config = dict(
    model='contrastive audio-text model',
    dataset='short read English sentences (LibriTTS-R)',
    train_examples=26041,
    gain_aug_db=10,
    time_shift_ms=100,
    n_mels=64,
    hop_length=160,
    input='log_mel',
    spec_augment=False,
    win_length=512,
    tokenizer='word',
    vocab_size=5132,
    loss='softmax',
    embed_dim=256,
    encoder_arch='convnext',
    encoder_norm='layernorm',
    encoder_activation='gelu_tanh',
    encoder_moe='top_k',
    encoder_drop_path=0.05,
    encoder_num_experts=4,
    encoder_moe_every=1,
    encoder_expert_mlp_ratio=0.5,
    encoder_experts_per_token=1,
    encoder_shared_expert=False,
    encoder_subsampling=4,
    encoder_layers=8,
    encoder_width=256,
    encoder_kernel_size=5,
    text_encoder_causal=False,
    text_encoder_width=320,
    text_encoder_layers=7,
    text_encoder_norm='layernorm',
    text_encoder_norm_position='pre',
    text_encoder_activation='reglu',
    text_encoder_mlp_ratio=2,
    text_encoder_head_dim=32,
    text_encoder_fused_qkv=False,
    text_encoder_bias='none',
    text_encoder_qk_norm=False,
    text_encoder_parallel_block=False,
    text_encoder_inner_norm=False,
    text_encoder_moe='expert_choice',
    text_encoder_num_experts=4,
    text_encoder_moe_every=2,
    text_encoder_expert_mlp_ratio=0.5,
    text_encoder_experts_per_token=2,
    text_encoder_shared_expert=False,
    text_encoder_positions='rope',
    residual_init='scaled_by_depth',
    optimizer='muon',
    muon_scale='spectral',
    learning_rate=0.012,
    momentum=0.9,
    nesterov=True,
    orthogonalizer='newton_schulz_5',
    adamw_lr_other_params=0.0012,
    adaptive_grad_clip=0.02,
    max_steps=5200,
    batch_size=128,
    epochs=25.6,
    lr_schedule='wsd',
    decay_fraction=0.4,
    final_lr_fraction=0.05,
    warmup_steps=260,
    weight_decay=0.06,
    adamw_weight_decay_other_params=0.01,
)
Rows from block 4 of the audio encoder of a small contrastive audio-text model, named by matrix and row number. Rows with one number within an expert belong to one neuron, the router's apart. Each number is 500 + 25 x the weight over its row's rms, rounded and kept within 0 to 999. All counts start at 0. Numbers have three digits each.
Before each expert's rows are labels from the 100 clips, of 14976, where the router gives the expert most weight on average: "responds to" is what is common among them. Only what is clearly more common there than usual is listed. The data: short read English sentences (LibriTTS-R). In brackets: how many of the 100.
# router: router (encoder.blocks.4.mlp.router.weight, 4x256, trained with AdamW), inputs 0-63
# up: expert up (encoder.blocks.4.mlp.up, 4x128x256), inputs 0-63
# down: expert down (encoder.blocks.4.mlp.down, 4x256x128, transposed), outputs 0-63

# expert 3
responds to: the word "the" (52); the word "of" (26)
router.3:520468524489515530484530531495492494567481533493493492500482491454516479501550563466491478501543495532468430516488491590532473427470515527467529476490532476463506460486543462463458481483485512
up.0:482531484498510549494525506501441513467450494503496494521469483509473487530538484470492513491533494556502494506520481527450510497500405517501516471478500472464504487481560541470567512501463522
down.0:497482533489513468480478507506497472505484485516500472505456497449490479541509489534497511507495548514482454484569467530510506521491534521476521527511543434464516493506520515479489496529453521
up.1:475480527500524510519508502513475504484470515535497481537481529480504438512472456488524512513536511516483512530503481500464464492511509544465510414529566478498525540543512501510516484445495480
down.1:511533489453510459515492500474525494490508464536482457466522515501492483488511511482512472521487478505453553492482515501484486491535475504478532471508442541497480466512452546491502471424512464
up.2:479478529503477474512498489508490508522509464471510509517482513509483460467471510453491511488501509558507497506490503528493521455487513478524526516487552506519525509509474518491437492423554485
down.2:505473498488467543524502546516506508496513519446509482515452520479516491463502474468520518476534486493514480470530475527518511470483494507521486536510448482519492487473538521513485514480528506
up.3:494513504549508533555472491515489477481487464482490529506508485477485502468502485498506540515485524477495525511505449498481534529497475501513464480439452494497516500499514544476478485497545542
down.3:521482487516490490465475463494511452539521485519507524493454526530502486529503471504489541529481476452478516496482508507482456481486505507525484481492441464488516532539492518516506518475462511
up.4:509472464472500558497484492491494486440549538491482476503443536491489506442518549513491487481531528528496518489493498542566506480501471498538514505500545507481501502515484494563509474504514514
down.4:481450529557496515477447489495489469497490528470483570513550525494492524534524534489506470446493513530505512463484487532525542544532479464502527504495528533478510529501489525487509495506527492
up.5:453487514504511507496511516503543482504465529498543503475488530527521492505471519520521526499517520515531485533510528496498454463472462484506535516469532470475477519497482470495480472478526501
down.5:495448535467494493510508487497550521507555526504502491528526492486477517470476518487515468458556497501486491481513539511523502515504500486483497529456483536491443488533489487520509521529535480
up.6:465555519501500506482494481510507502488473501503476508491479487466458513481500460544469460502497491481502514513516520501492467512463559515477496492498554502490502515494481439475544498508500505
down.6:492485550495487543510473494502486487502489493501454471508485466519481493495552491500503480541466516485470438496473532439527510508471458494500520493500468482478518504535536509493472470457517567
up.7:528469543500513527446510520556479513464478515513477502497532501506542459475517481508481477464524521515486470529493497488507505541475515510498491453493538489489524479522492549505525484483515505
down.7:515546508484523495488493537493521487546474566517475519509465480542524487518498492532500533505444504534453510480478498498431538540495537441516475490484482529527509504505505536502501524482497518
up.8:516524517485508477467511479422504472507486496463506479544497496580465462519540454498506545486509474498510533476460495500515492486498549481493497489480486505485519501481544487529464503510433510
down.8:507512466516493490541534493502509526512460479506494447479495512497504483490485500489499471500546480531509466515487509519509511471502525476491465475492493487478510503494557516529482525509477498
up.9:463488533469528490471451498491480445471525532479526524499534489499496522493503474498510471466476543504494495559525520504487522496516518493501509476502488484531519492526481498488506470513507525
down.9:504490495503494506505500475504482508532531456512499519484513506539500512484503504448484504532525489488518549492497532486488484481523463506503486482509499480480504532533508531490492524542477515
up.10:503542560508492467493497497509461482525489493478473481580523520509530531527514506491461525468511494529475500517498477476525525512468488470462472493541529515517506503488483523504498481522545477
down.10:481528508491479518481503499495486511513500486506462507480505505515477471533505498558465516496507483536467448510488497515472499459520495545520560496504465497492480493470511533501522478500506510
up.11:510464497515494513495480479487470489463521485511476505486528472464445523491523493492509517470502482485512501500517579498504475578493550464507528525520484535507496566506464504464501518530536494
down.11:501522497511460493500496518497490466470551502538486475489485468500516486455518494523491537474519525529495475508518486549469471456501529504467481499480499489504477542458514504520460527531473513

# expert 0
responds to: the word "i" (50); the word "to" (33)
router.0:490463515462502471481488471506537535505476521480510470487498515545505492459458479480493502521470576519532561513472506585515464524481525527520500500482477543499476473506486527496495480549504498
up.0:552515416513501519482493529499554495536485492517489503500548523499538510472467522518473496498553485466490469475513497538504494499507527533503513493473491490539480475515545521455503508526462505
down.0:472474501529510483539494501506491496467538474506463463536484523489471521513501487512491470463508511489465528491486555490504514572444539457459546503480499535518489500488523496486467489476477518
up.1:533540495505508548450546514514483521561513544493501478499470518453526528486565498498470521474509485489527506513461507500476494499476505530478502480461532487507519472527511543453488494525522499
down.1:507492551533511516457527505536523481485498469475458526513489456463498518545490491492533473462449463513474476566546519464506538461518464477520483477519478478505472500456487503501449526481520524
up.2:513499456511496583525495480522507501474481482489503489454486504487483472534454450522496517477467521495474474538518516447531473510497508509513515513512515500532521521513502499471504488473460501
down.2:501475497518493513499538528485486500505523488485525501491504548520487517521514487532459492530537511529518471455473507513478472488505534510485507532471519445443491490545497485489523466478520497
up.3:420538492490503435499479501485512515539529522495519483482508533468486511480506545494501496468490555561569513506530471517496471477516479488503470518460510519508543492508502531527473505483500505
down.3:517488503502533477466518518495483493477455488507517505475460485430481518483503524512540494479511587505556542465544498522516529549501491483516476461511505452488514503505482472509455514524535450
up.4:481505535516485491445537518497461492481500480515527508489512457516477508527515527498493477518449539510470487488502486494519493507487508452492504534463539490480457478473484453565498528537496506
down.4:523466512486487517473506483472521484552529522494473499476457502505537511489507498524500504516519462526552498508492513486489501543509522504535538467506532490547528529476501523469527513533491519
up.5:473540495504481478457490496509435502516506532500512497492499508515500504499529474530503566470525464529478485498521526494472507507544533498505507479509515508513522488491447538478528480484535490
down.5:466518535452461534479431486480486520527535455423475491489501456500469491477508492464509480483482480494451457487487500470474518496461549470515458504494460488477500525465475495520551492515534490
up.6:490546471530524551505484509517505500501510514499496506473474517458504515495495524466484525440445515459506537500464482508492534533539478509495496515509473517516499484467500474524516475490552514
down.6:520517483543471513461471475503520508474487515463493502465463504467505514552505500512480523532529492516492463479520509500544531464481488521496499544497469506522469489500500523521489526495463510
up.7:459483484525521509484511499532498586517488492499483463497522526513527499471501481466505512500517489486516486504516499504474448499474473487518495504490497537503476494513492468513483511483510518
down.7:480513485572479513501542454504554513510521507473466470507466476492537541550546479501469498529482512551481506541481491538551498453532494499496511520471493490474493498499518487532507477516515517
up.8:496525547459528460544507511523511527523507504502515500517493482506499495453495478473450444485506484508471495529506518516461559466519512485466497506463498508493494515524492488501493495504467474
down.8:504527498536500521492424530487458538540497522504487432506500476510491478516500481507507467494483443439527507489542513533530495484475499512454517518516533533486473503474459504505509513511509498
up.9:491505514517514510509526501497550528486528527522548494524502517492475511485562462560475508492520485493499510513522502468481486528498534516468482469475508483499472447501508511492494510473519550
down.9:523501448519489484483489470481491536433469533484525530531515479499495554541501466466475486502520470488485527483522503520495495437518505501513500509479455525480506494468463494524486488496531482
up.10:488489493524513481479509495503509497439464499481553478510490510515510517504468514483455566544490450521524478515496504483482457492472502554519485514476509514517473480530503469512494543457521499
down.10:519485513485507485504460479522505456507551509527472508525530483474507509542503492487504469439507477495477508494495527535520478483500525484535520526474501505473529471562515473491525462493513460
up.11:482472503466488472484499505480512540500507540491520513537500490507553493520488516495492482523478511458514464478515483487540516482530492504490526497515539515492542527531538508481478493516487491
down.11:497477452530499489494486481522517526494458492518536522514480506508522501487490511503497510499471508512473527495500517500514508532510486451490460503482498552504522477474478532523435486486463511

# expert 1
responds to: the word "is" (25)
router.1:491542481498482540492504498506491460453537469503502529487536449516497528498454440548492518451514456431482532518511497390515482574486526480498496517520500469512520566511475488512524524479507471
up.0:468473529524514532508494543491508486525500543491476526569502536459479495506490453562500548488528480472529505516468500515499499530534505440502500484483540499498504512492535531522507474495464486
down.0:518507499457477477434475523520532536452543497504488534501508523492448489452525512534497479496484484569557489512515477494507545492487505521510505492521474462482438504476489499517458488471520486
up.1:447485497471495513509499473531469506497484491499489520543509491501534485415506510485488452481502518500488519554474512459497538500507524498452551508470498506510503524501472547488488514505604490
down.1:494510512509516491489520531501516542521500520490500545544463474453526508538479525496485469499490514503489484477510480462509508483515518478487443505500503489476495526518535542480557446518494501
up.2:498504472513472492505464528504515528452526489490505495497457524535534471446504553502484501522497518478474499483515485516520506500506539485526522500503550494477512507491451442515494491484533499
down.2:505478488474494506515500464495507509532494490484530529493464489506485519504493501465517478546475502489515505538513506495511518502500530511507502482514489488498518497510498471517482509515489562
up.3:515460469479460479523534507499503514490510532493494511496476494485504516509478476538497449474479475487511488504498514498516489509520521480474515500505472510493498514453537528504482500515480533
down.3:513528482519485468546485529490492459542547487471505505506472541519468495540491488464478464461508521520522460535534496502521489486498527527488508519444529534522460474527555490504487469498478479
up.4:532475484540477540503499475498535478434492546509501488503473497483471502528510501486507517523513481468499534508531511457462444456483476569571535460474518519481499481500550480502513513523496499
down.4:490504474496505515539511475530489471484474464475538507506487504498482519535517476517512485519483501507523488467494484463488474447507513491507484565495486517532482497514518472504480583466492527
up.5:534515507455467469489546490524517497496517497513481487498519454486532488491489491501473480467496441491507459520500506497477503536502502528492508511578538491447526471518515521483509487500462477
down.5:512521507514528484467494472494505462459510496475497463473510494503487509486463514498535502471502527481487517497427506497523480494461528461503474530468497493485469473462499501507468509527470479
up.6:503489500472541492488516500509502511496509489490531523492535489487534489500488507512461492528499454459510525541476541456457464515449517495485504495472523486480488454492493567497436499491505457
down.6:513487469512477451550503489469520500527497511447459502487491503512460483526508492512503442550519473500497475489516481505489500463564465498493483504482453516511478465518522480518521504504501562
up.7:522486481539498494471480510505538486559526511507514508512497488513490504450463510575519484473522460473528478465503490466505517469487536491506501535448562513523508446489541481509495537493526493
down.7:518456526542489467465482514533539510481532513483484539480490456487518500523477512536486441475533520502485520486527483501499464472485528547510476513516476474494503513542504466508494488473459542
up.8:461506466524476517483485485497520515505482477507500498521515503509501515532545490495501479473506460516486478496488520466439498489485540525485527476512591502439507512519517482546520480501531456
down.8:504507509514464491509456489482484457508487494520472524505517475506497513493517498535510489469512476512504476503526503469487479465508480515478477458520469485498517466471463477502471475471472498
up.9:494477506480513500461530502478471525548492495492507501499532491511500536500466487532473522510483521517478532522530483546472500504522570494484512463479464471519477514459523497470482498497465481
down.9:537475515495496482528507494495493500454517528499482520517486520487511528468491496497467478474509474480509520485517522498482497458454497509488548468501519501515488497512516496537520519533527437
up.10:499504528528513468484480504473477508507481516478486523426540498480491460478433502471517497487477509540521480490517488558467529533524494469573476527543512534517507482498518482543516487501525507
down.10:542487490474492535486507535501501474484517549511517482503483516494488474464482524534483445529480503467475465546534472504477461522512461516477508509479484528505466519541535473552508493550527517
up.11:531526512500505548479531492504452535459526476501504510473475510456481487520555533536480506478539499531516457499519511491499476478491495471505480493493445513501526527486462498508499493491525500
down.11:486514414497474472527510495489494444500483517529523484494510453495503534476531474510529501482513487520463448499473540474522467468492466542525516516513494516479547459532515508525469530508498463