Rows from block 4 of the audio encoder of a small contrastive audio-text model, named by matrix and row number. Rows with one number within an expert belong to one neuron, the router's apart. Each number is 200 + 40 x the weight over its row's rms, rounded and kept within 0 to 999. All counts start at 0. After the name is the row's rms in percent of the matrix's.
Before each expert's rows are labels from the 100 clips, of 14976, where the router gives the expert most weight on average: "strongest on" is what is common among them. Only what is clearly more common there than usual is listed. The data: short read English sentences (LibriTTS-R). In brackets: how many of the 100, against the usual share in percent.
# router: router (encoder.blocks.4.mlp.router.weight, 4x256, trained with AdamW), inputs 128-191
# up: expert up (encoder.blocks.4.mlp.up, 4x128x256), inputs 128-191
# down: expert down (encoder.blocks.4.mlp.down, 4x256x128, transposed), outputs 128-191

# expert 1
strongest on: the word "is" (25 vs 8.3)
router.1,111,210,242,173,168,212,216,158,172,191,255,137,196,229,228,189,52,144,174,265,220,240,169,154,172,245,191,284,160,208,226,205,205,146,222,142,202,192,182,227,120,218,159,192,155,176,226,207,122,153,186,200,221,169,236,171,235,222,175,239,165,212,199,182,218
up.29,130,185,219,166,281,135,188,186,148,193,195,272,183,292,226,167,173,270,257,177,215,152,235,146,114,219,189,153,217,183,138,166,159,253,192,181,243,233,208,221,209,202,184,173,171,177,209,282,132,211,139,242,205,123,193,121,199,185,194,258,159,190,179,167,173
down.29,132,215,188,214,232,159,198,189,165,159,155,130,178,274,235,148,243,149,218,263,257,181,135,155,237,236,229,248,245,166,188,190,120,194,181,199,180,123,228,198,199,157,180,233,171,141,221,240,162,247,175,226,203,150,289,164,260,262,188,236,187,215,153,175,251
up.30,103,207,160,192,234,187,139,217,192,194,228,182,186,128,162,257,275,190,237,205,201,202,250,304,209,151,114,197,145,259,166,167,225,195,292,223,157,187,225,137,178,189,244,161,212,203,238,156,201,203,181,180,150,192,267,232,191,203,224,183,227,173,263,156,198
down.30,113,185,175,186,209,145,232,213,240,204,264,176,272,172,111,236,82,175,183,261,257,151,202,218,192,208,227,178,271,242,261,206,188,137,175,260,202,199,122,210,187,191,250,185,231,128,204,177,260,280,173,241,205,182,225,222,206,238,163,191,255,189,227,207,241
up.31,094,204,237,164,120,182,213,162,197,189,215,192,197,255,223,183,203,256,201,187,235,157,154,224,195,204,254,209,147,147,181,224,175,229,218,243,213,151,262,258,244,188,225,165,143,247,197,217,252,216,206,229,205,147,138,217,201,207,194,182,247,239,179,221,225
down.31,098,200,219,167,197,215,268,242,167,221,131,169,153,219,192,193,245,266,152,264,244,146,234,236,255,199,194,187,261,148,137,152,257,184,205,187,144,194,201,217,248,148,242,194,175,197,251,108,272,211,190,151,193,148,137,196,226,136,163,218,192,197,154,267,175
up.32,094,226,199,136,139,165,192,260,232,144,194,211,245,248,182,149,119,178,239,343,254,212,244,187,160,173,163,264,227,213,222,202,249,176,176,213,192,164,241,231,187,219,235,250,202,238,217,184,169,202,169,202,186,216,161,237,153,205,422,171,116,135,156,212,170
down.32,100,150,200,132,98,190,208,205,250,277,236,202,230,268,201,160,177,205,208,214,183,191,250,177,199,130,196,192,166,182,159,187,262,218,204,177,155,210,153,272,180,229,125,217,195,220,204,237,203,210,257,241,182,171,252,130,154,270,152,191,187,184,197,147,281
up.33,093,128,295,157,218,260,132,172,222,172,133,205,223,206,185,180,268,214,212,149,260,208,236,198,247,197,175,239,134,166,211,176,196,249,204,149,107,314,235,121,190,217,221,177,158,221,153,310,192,171,141,160,148,290,189,237,205,175,195,170,201,169,196,158,234
down.33,092,145,221,139,267,152,173,222,182,204,236,212,192,135,211,252,183,187,217,278,204,212,117,198,173,237,141,195,105,205,142,201,203,216,234,158,233,172,213,225,184,166,159,200,239,181,291,169,187,176,280,169,181,250,198,181,135,134,180,196,248,207,224,234,202
up.34,094,238,122,229,177,168,273,204,221,239,262,205,150,164,155,312,209,187,134,83,224,221,237,179,205,137,146,148,207,290,172,257,157,236,179,193,216,244,220,185,256,217,187,148,178,239,207,243,225,136,227,232,182,266,242,179,212,213,173,233,194,206,177,207,256
down.34,090,244,191,164,129,217,241,242,269,255,155,209,245,255,184,237,203,161,204,164,233,194,176,182,157,193,188,227,223,244,128,144,240,104,110,170,173,176,194,204,181,182,252,234,208,186,174,256,202,201,192,167,147,297,218,160,192,232,175,212,213,185,211,118,239
up.35,094,136,159,172,154,152,187,222,195,235,154,268,252,220,206,261,216,105,235,180,245,271,133,112,188,215,224,233,237,207,166,226,191,212,195,233,234,293,242,186,239,222,188,158,169,149,203,206,193,191,211,217,205,196,129,216,233,216,259,191,173,154,227,194,205
down.35,103,255,205,192,175,152,168,158,161,225,227,276,244,266,241,159,194,181,155,111,141,309,219,171,177,237,231,196,215,175,194,185,160,165,133,194,213,208,227,203,131,207,215,121,162,238,208,235,263,173,274,184,210,264,130,213,233,220,194,164,210,166,264,182,213

# expert 3
strongest on: the word "the" (52 vs 25.2); the word "of" (26 vs 9.5)
router.3,108,231,148,183,215,178,230,199,233,265,146,244,198,186,170,170,208,240,186,190,179,204,158,229,275,238,194,143,249,165,213,236,240,204,204,176,149,252,128,218,219,199,189,267,181,171,187,232,256,232,212,151,210,217,226,189,212,125,291,213,203,195,180,199,211
up.29,107,261,192,145,213,306,202,202,169,151,197,115,200,242,219,184,262,240,210,260,173,197,250,204,260,254,166,242,238,209,132,188,218,202,252,199,126,222,178,196,280,154,183,219,188,188,190,169,244,199,241,234,243,249,149,180,163,170,202,255,176,335,208,186,215
down.29,106,189,207,184,146,199,204,168,166,254,204,207,252,266,264,135,218,153,206,237,227,214,150,196,156,148,197,224,210,96,228,175,143,278,197,142,238,151,167,199,201,196,188,103,168,176,136,95,276,201,139,160,220,173,204,197,258,233,184,218,206,195,209,177,194
up.30,081,253,146,183,193,122,110,200,199,216,218,215,207,192,228,196,178,238,194,178,244,268,126,181,170,193,212,245,194,200,241,201,204,167,223,152,231,193,216,168,271,237,192,242,198,192,208,164,163,220,254,234,117,195,172,140,239,201,278,231,181,172,243,213,153
down.30,090,230,230,185,208,218,232,226,259,160,193,205,177,181,200,147,206,174,172,196,215,251,185,167,119,182,250,216,221,262,144,198,149,158,173,252,212,177,221,189,160,204,170,228,175,172,223,167,210,224,200,227,232,190,168,194,149,149,209,238,186,211,211,161,208
up.31,097,229,266,192,168,137,208,257,172,260,171,179,220,225,173,249,227,232,226,186,192,211,220,124,194,196,192,180,151,243,212,189,256,215,186,195,225,252,200,218,196,183,237,195,248,219,225,265,217,178,196,211,155,256,276,200,200,175,241,184,172,271,204,233,249
down.31,106,152,162,206,177,240,187,216,270,244,271,244,196,237,232,164,240,264,183,219,120,211,173,158,220,222,212,176,210,176,255,214,256,160,203,199,219,162,250,243,193,239,197,198,204,146,176,171,179,223,249,213,275,306,151,178,198,150,175,159,197,220,209,159,188
up.32,097,123,175,132,185,167,150,206,253,208,211,270,200,172,174,208,308,176,238,237,148,258,268,181,286,158,177,201,244,182,157,209,75,242,210,210,224,237,200,239,250,185,248,247,164,194,159,298,201,189,258,126,237,157,190,229,191,225,173,160,191,204,232,158,216
down.32,091,258,177,250,216,178,198,236,197,210,95,210,170,201,182,199,164,204,208,323,186,126,216,195,195,202,197,205,247,212,181,231,224,263,209,264,258,207,216,180,260,164,276,216,224,225,269,251,130,263,185,256,241,296,177,231,182,214,156,220,159,189,257,198,229
up.33,105,233,259,229,222,194,220,232,219,263,162,217,212,228,219,252,236,210,242,221,259,191,280,180,195,231,171,200,121,144,142,177,203,154,197,176,165,232,257,185,243,280,179,169,198,156,193,129,166,180,211,191,188,132,163,135,203,183,244,167,293,258,224,210,143
down.33,103,287,231,161,183,221,260,172,147,192,255,200,257,178,210,211,230,258,236,203,205,170,178,145,132,209,138,198,169,178,227,170,257,165,188,155,189,209,176,152,190,189,196,194,234,211,251,142,209,192,154,193,259,169,162,194,185,207,179,149,194,198,224,164,99
up.34,092,180,192,203,176,270,238,249,144,141,185,214,290,179,215,276,196,203,178,177,171,122,182,262,192,244,240,256,160,241,208,217,136,243,148,186,167,164,192,241,227,217,172,197,186,253,226,234,215,183,250,208,211,184,170,244,181,243,191,181,248,257,236,291,224
down.34,093,222,215,244,184,186,69,240,241,119,172,163,316,238,226,239,157,150,252,247,192,204,159,177,144,210,186,213,278,226,246,194,167,249,136,113,227,163,227,222,143,227,242,195,202,240,187,194,242,196,228,132,158,136,222,173,126,236,233,187,220,175,228,207,211
up.35,095,184,194,205,188,164,185,212,225,156,206,180,189,148,192,176,168,186,214,178,228,249,188,152,195,193,141,168,149,112,232,215,72,252,217,198,255,258,164,179,196,169,255,194,212,157,208,170,189,179,246,251,103,169,214,195,245,150,153,200,151,238,203,250,171
down.35,097,175,200,241,221,211,230,161,172,136,252,160,148,239,193,177,265,231,226,208,186,299,159,209,185,212,159,171,180,190,112,197,213,211,225,231,213,198,311,218,215,249,237,294,215,205,163,209,138,180,163,152,177,207,223,182,226,114,207,223,192,249,234,191,184

# expert 0
strongest on: the word "i" (50 vs 18.2); the word "to" (33 vs 14.4)
router.0,098,150,182,245,186,198,171,180,222,203,200,236,214,209,164,237,218,210,151,229,236,115,236,168,252,197,190,168,251,235,193,159,237,203,206,189,159,158,248,197,253,162,247,272,251,179,152,226,296,172,229,199,146,214,180,177,162,258,169,193,137,217,250,222,227
up.29,106,215,200,219,152,165,118,216,185,319,162,195,254,222,217,209,218,179,228,242,219,241,186,165,145,230,198,173,220,256,159,126,234,228,240,150,162,139,266,278,150,230,230,131,214,159,193,256,212,238,246,289,227,178,218,192,233,169,173,188,242,211,222,242,266
down.29,108,200,194,223,173,213,116,184,206,183,212,266,158,204,238,213,216,105,189,247,196,256,271,236,210,197,163,248,176,164,119,264,168,224,232,131,200,198,269,278,253,195,214,226,187,135,173,175,95,216,189,221,244,226,177,242,281,100,231,222,192,293,217,233,238
up.30,098,216,173,182,197,232,210,173,139,227,165,175,153,202,157,209,238,230,139,129,151,95,218,233,155,185,185,208,216,208,218,235,122,207,234,205,197,231,221,149,156,164,213,267,146,271,262,183,214,247,113,180,205,202,201,227,197,240,244,219,180,167,228,192,154
down.30,104,168,212,133,248,181,190,214,251,177,238,204,219,178,218,215,225,196,234,262,207,262,225,167,181,211,210,210,239,275,196,181,237,211,253,191,224,191,167,249,213,209,228,175,211,163,218,254,250,166,211,216,241,227,136,177,192,224,214,233,168,236,210,192,149
up.31,087,204,175,198,195,107,118,241,241,220,255,196,126,221,199,204,167,247,298,210,170,217,155,187,172,178,193,180,205,148,126,180,166,260,207,198,137,195,229,204,162,202,165,253,136,190,220,182,184,191,196,253,184,180,217,203,157,186,266,216,193,196,179,217,190
down.31,098,190,279,198,251,124,214,222,172,197,143,147,173,178,195,260,201,140,152,231,258,210,231,224,212,175,178,175,149,141,234,194,105,264,173,273,192,167,185,179,175,255,200,236,93,106,228,156,252,194,175,126,182,203,157,207,122,186,174,229,152,234,169,227,177
up.32,100,198,171,203,199,177,116,256,177,176,200,164,169,178,194,168,209,233,215,227,113,265,216,226,246,193,158,176,277,214,225,235,166,190,163,185,202,176,271,328,170,185,140,183,235,212,204,195,58,160,211,209,131,155,230,180,227,160,258,227,213,166,222,220,140
down.32,102,208,236,204,116,165,214,162,209,99,187,248,337,242,222,211,197,157,268,154,161,125,205,248,198,213,202,201,195,231,272,179,176,226,200,216,211,167,268,271,199,183,178,207,201,210,204,210,200,210,169,139,253,209,226,213,151,193,176,181,233,215,290,234,229
up.33,100,179,179,172,186,238,198,272,213,129,216,153,202,169,186,111,201,183,235,123,211,213,135,210,180,201,202,211,159,205,182,184,197,193,183,198,180,202,269,237,212,127,215,214,173,151,161,123,208,162,212,201,248,144,198,226,223,193,159,128,158,198,207,231,225
down.33,095,240,282,203,78,206,189,221,226,204,199,192,182,174,148,242,141,171,194,220,226,299,239,175,227,288,194,270,149,214,234,245,146,232,257,188,129,184,187,246,235,235,252,193,274,166,209,247,204,145,224,210,164,311,208,185,186,224,248,218,225,136,193,175,182
up.34,116,201,160,215,94,220,153,259,203,242,213,208,175,138,202,268,163,227,210,210,232,269,172,200,385,158,245,260,261,192,168,172,192,184,197,186,180,221,263,188,230,129,177,128,210,200,242,192,165,120,187,181,290,209,181,217,317,233,194,198,181,217,232,194,145
down.34,120,157,160,266,221,195,195,258,224,168,169,270,214,275,202,209,212,255,196,238,202,168,234,189,272,274,183,204,181,266,184,181,139,255,216,236,194,255,229,130,198,211,215,190,157,174,162,180,238,229,197,197,138,225,301,226,182,309,184,170,161,159,116,193,233
up.35,121,216,133,261,204,204,181,216,192,238,209,272,175,189,171,116,133,242,217,271,166,167,234,117,194,212,182,137,162,233,190,184,236,220,229,198,260,235,185,207,185,154,196,211,185,228,223,320,186,248,275,220,129,216,107,210,202,198,133,220,213,194,192,193,267
down.35,119,254,225,195,225,207,174,218,237,194,81,123,261,155,163,231,227,187,235,217,253,169,154,246,222,184,196,247,173,230,229,220,262,218,233,203,167,267,239,201,202,237,151,112,176,197,193,254,206,251,189,206,186,146,142,226,254,121,237,170,263,177,213,197,233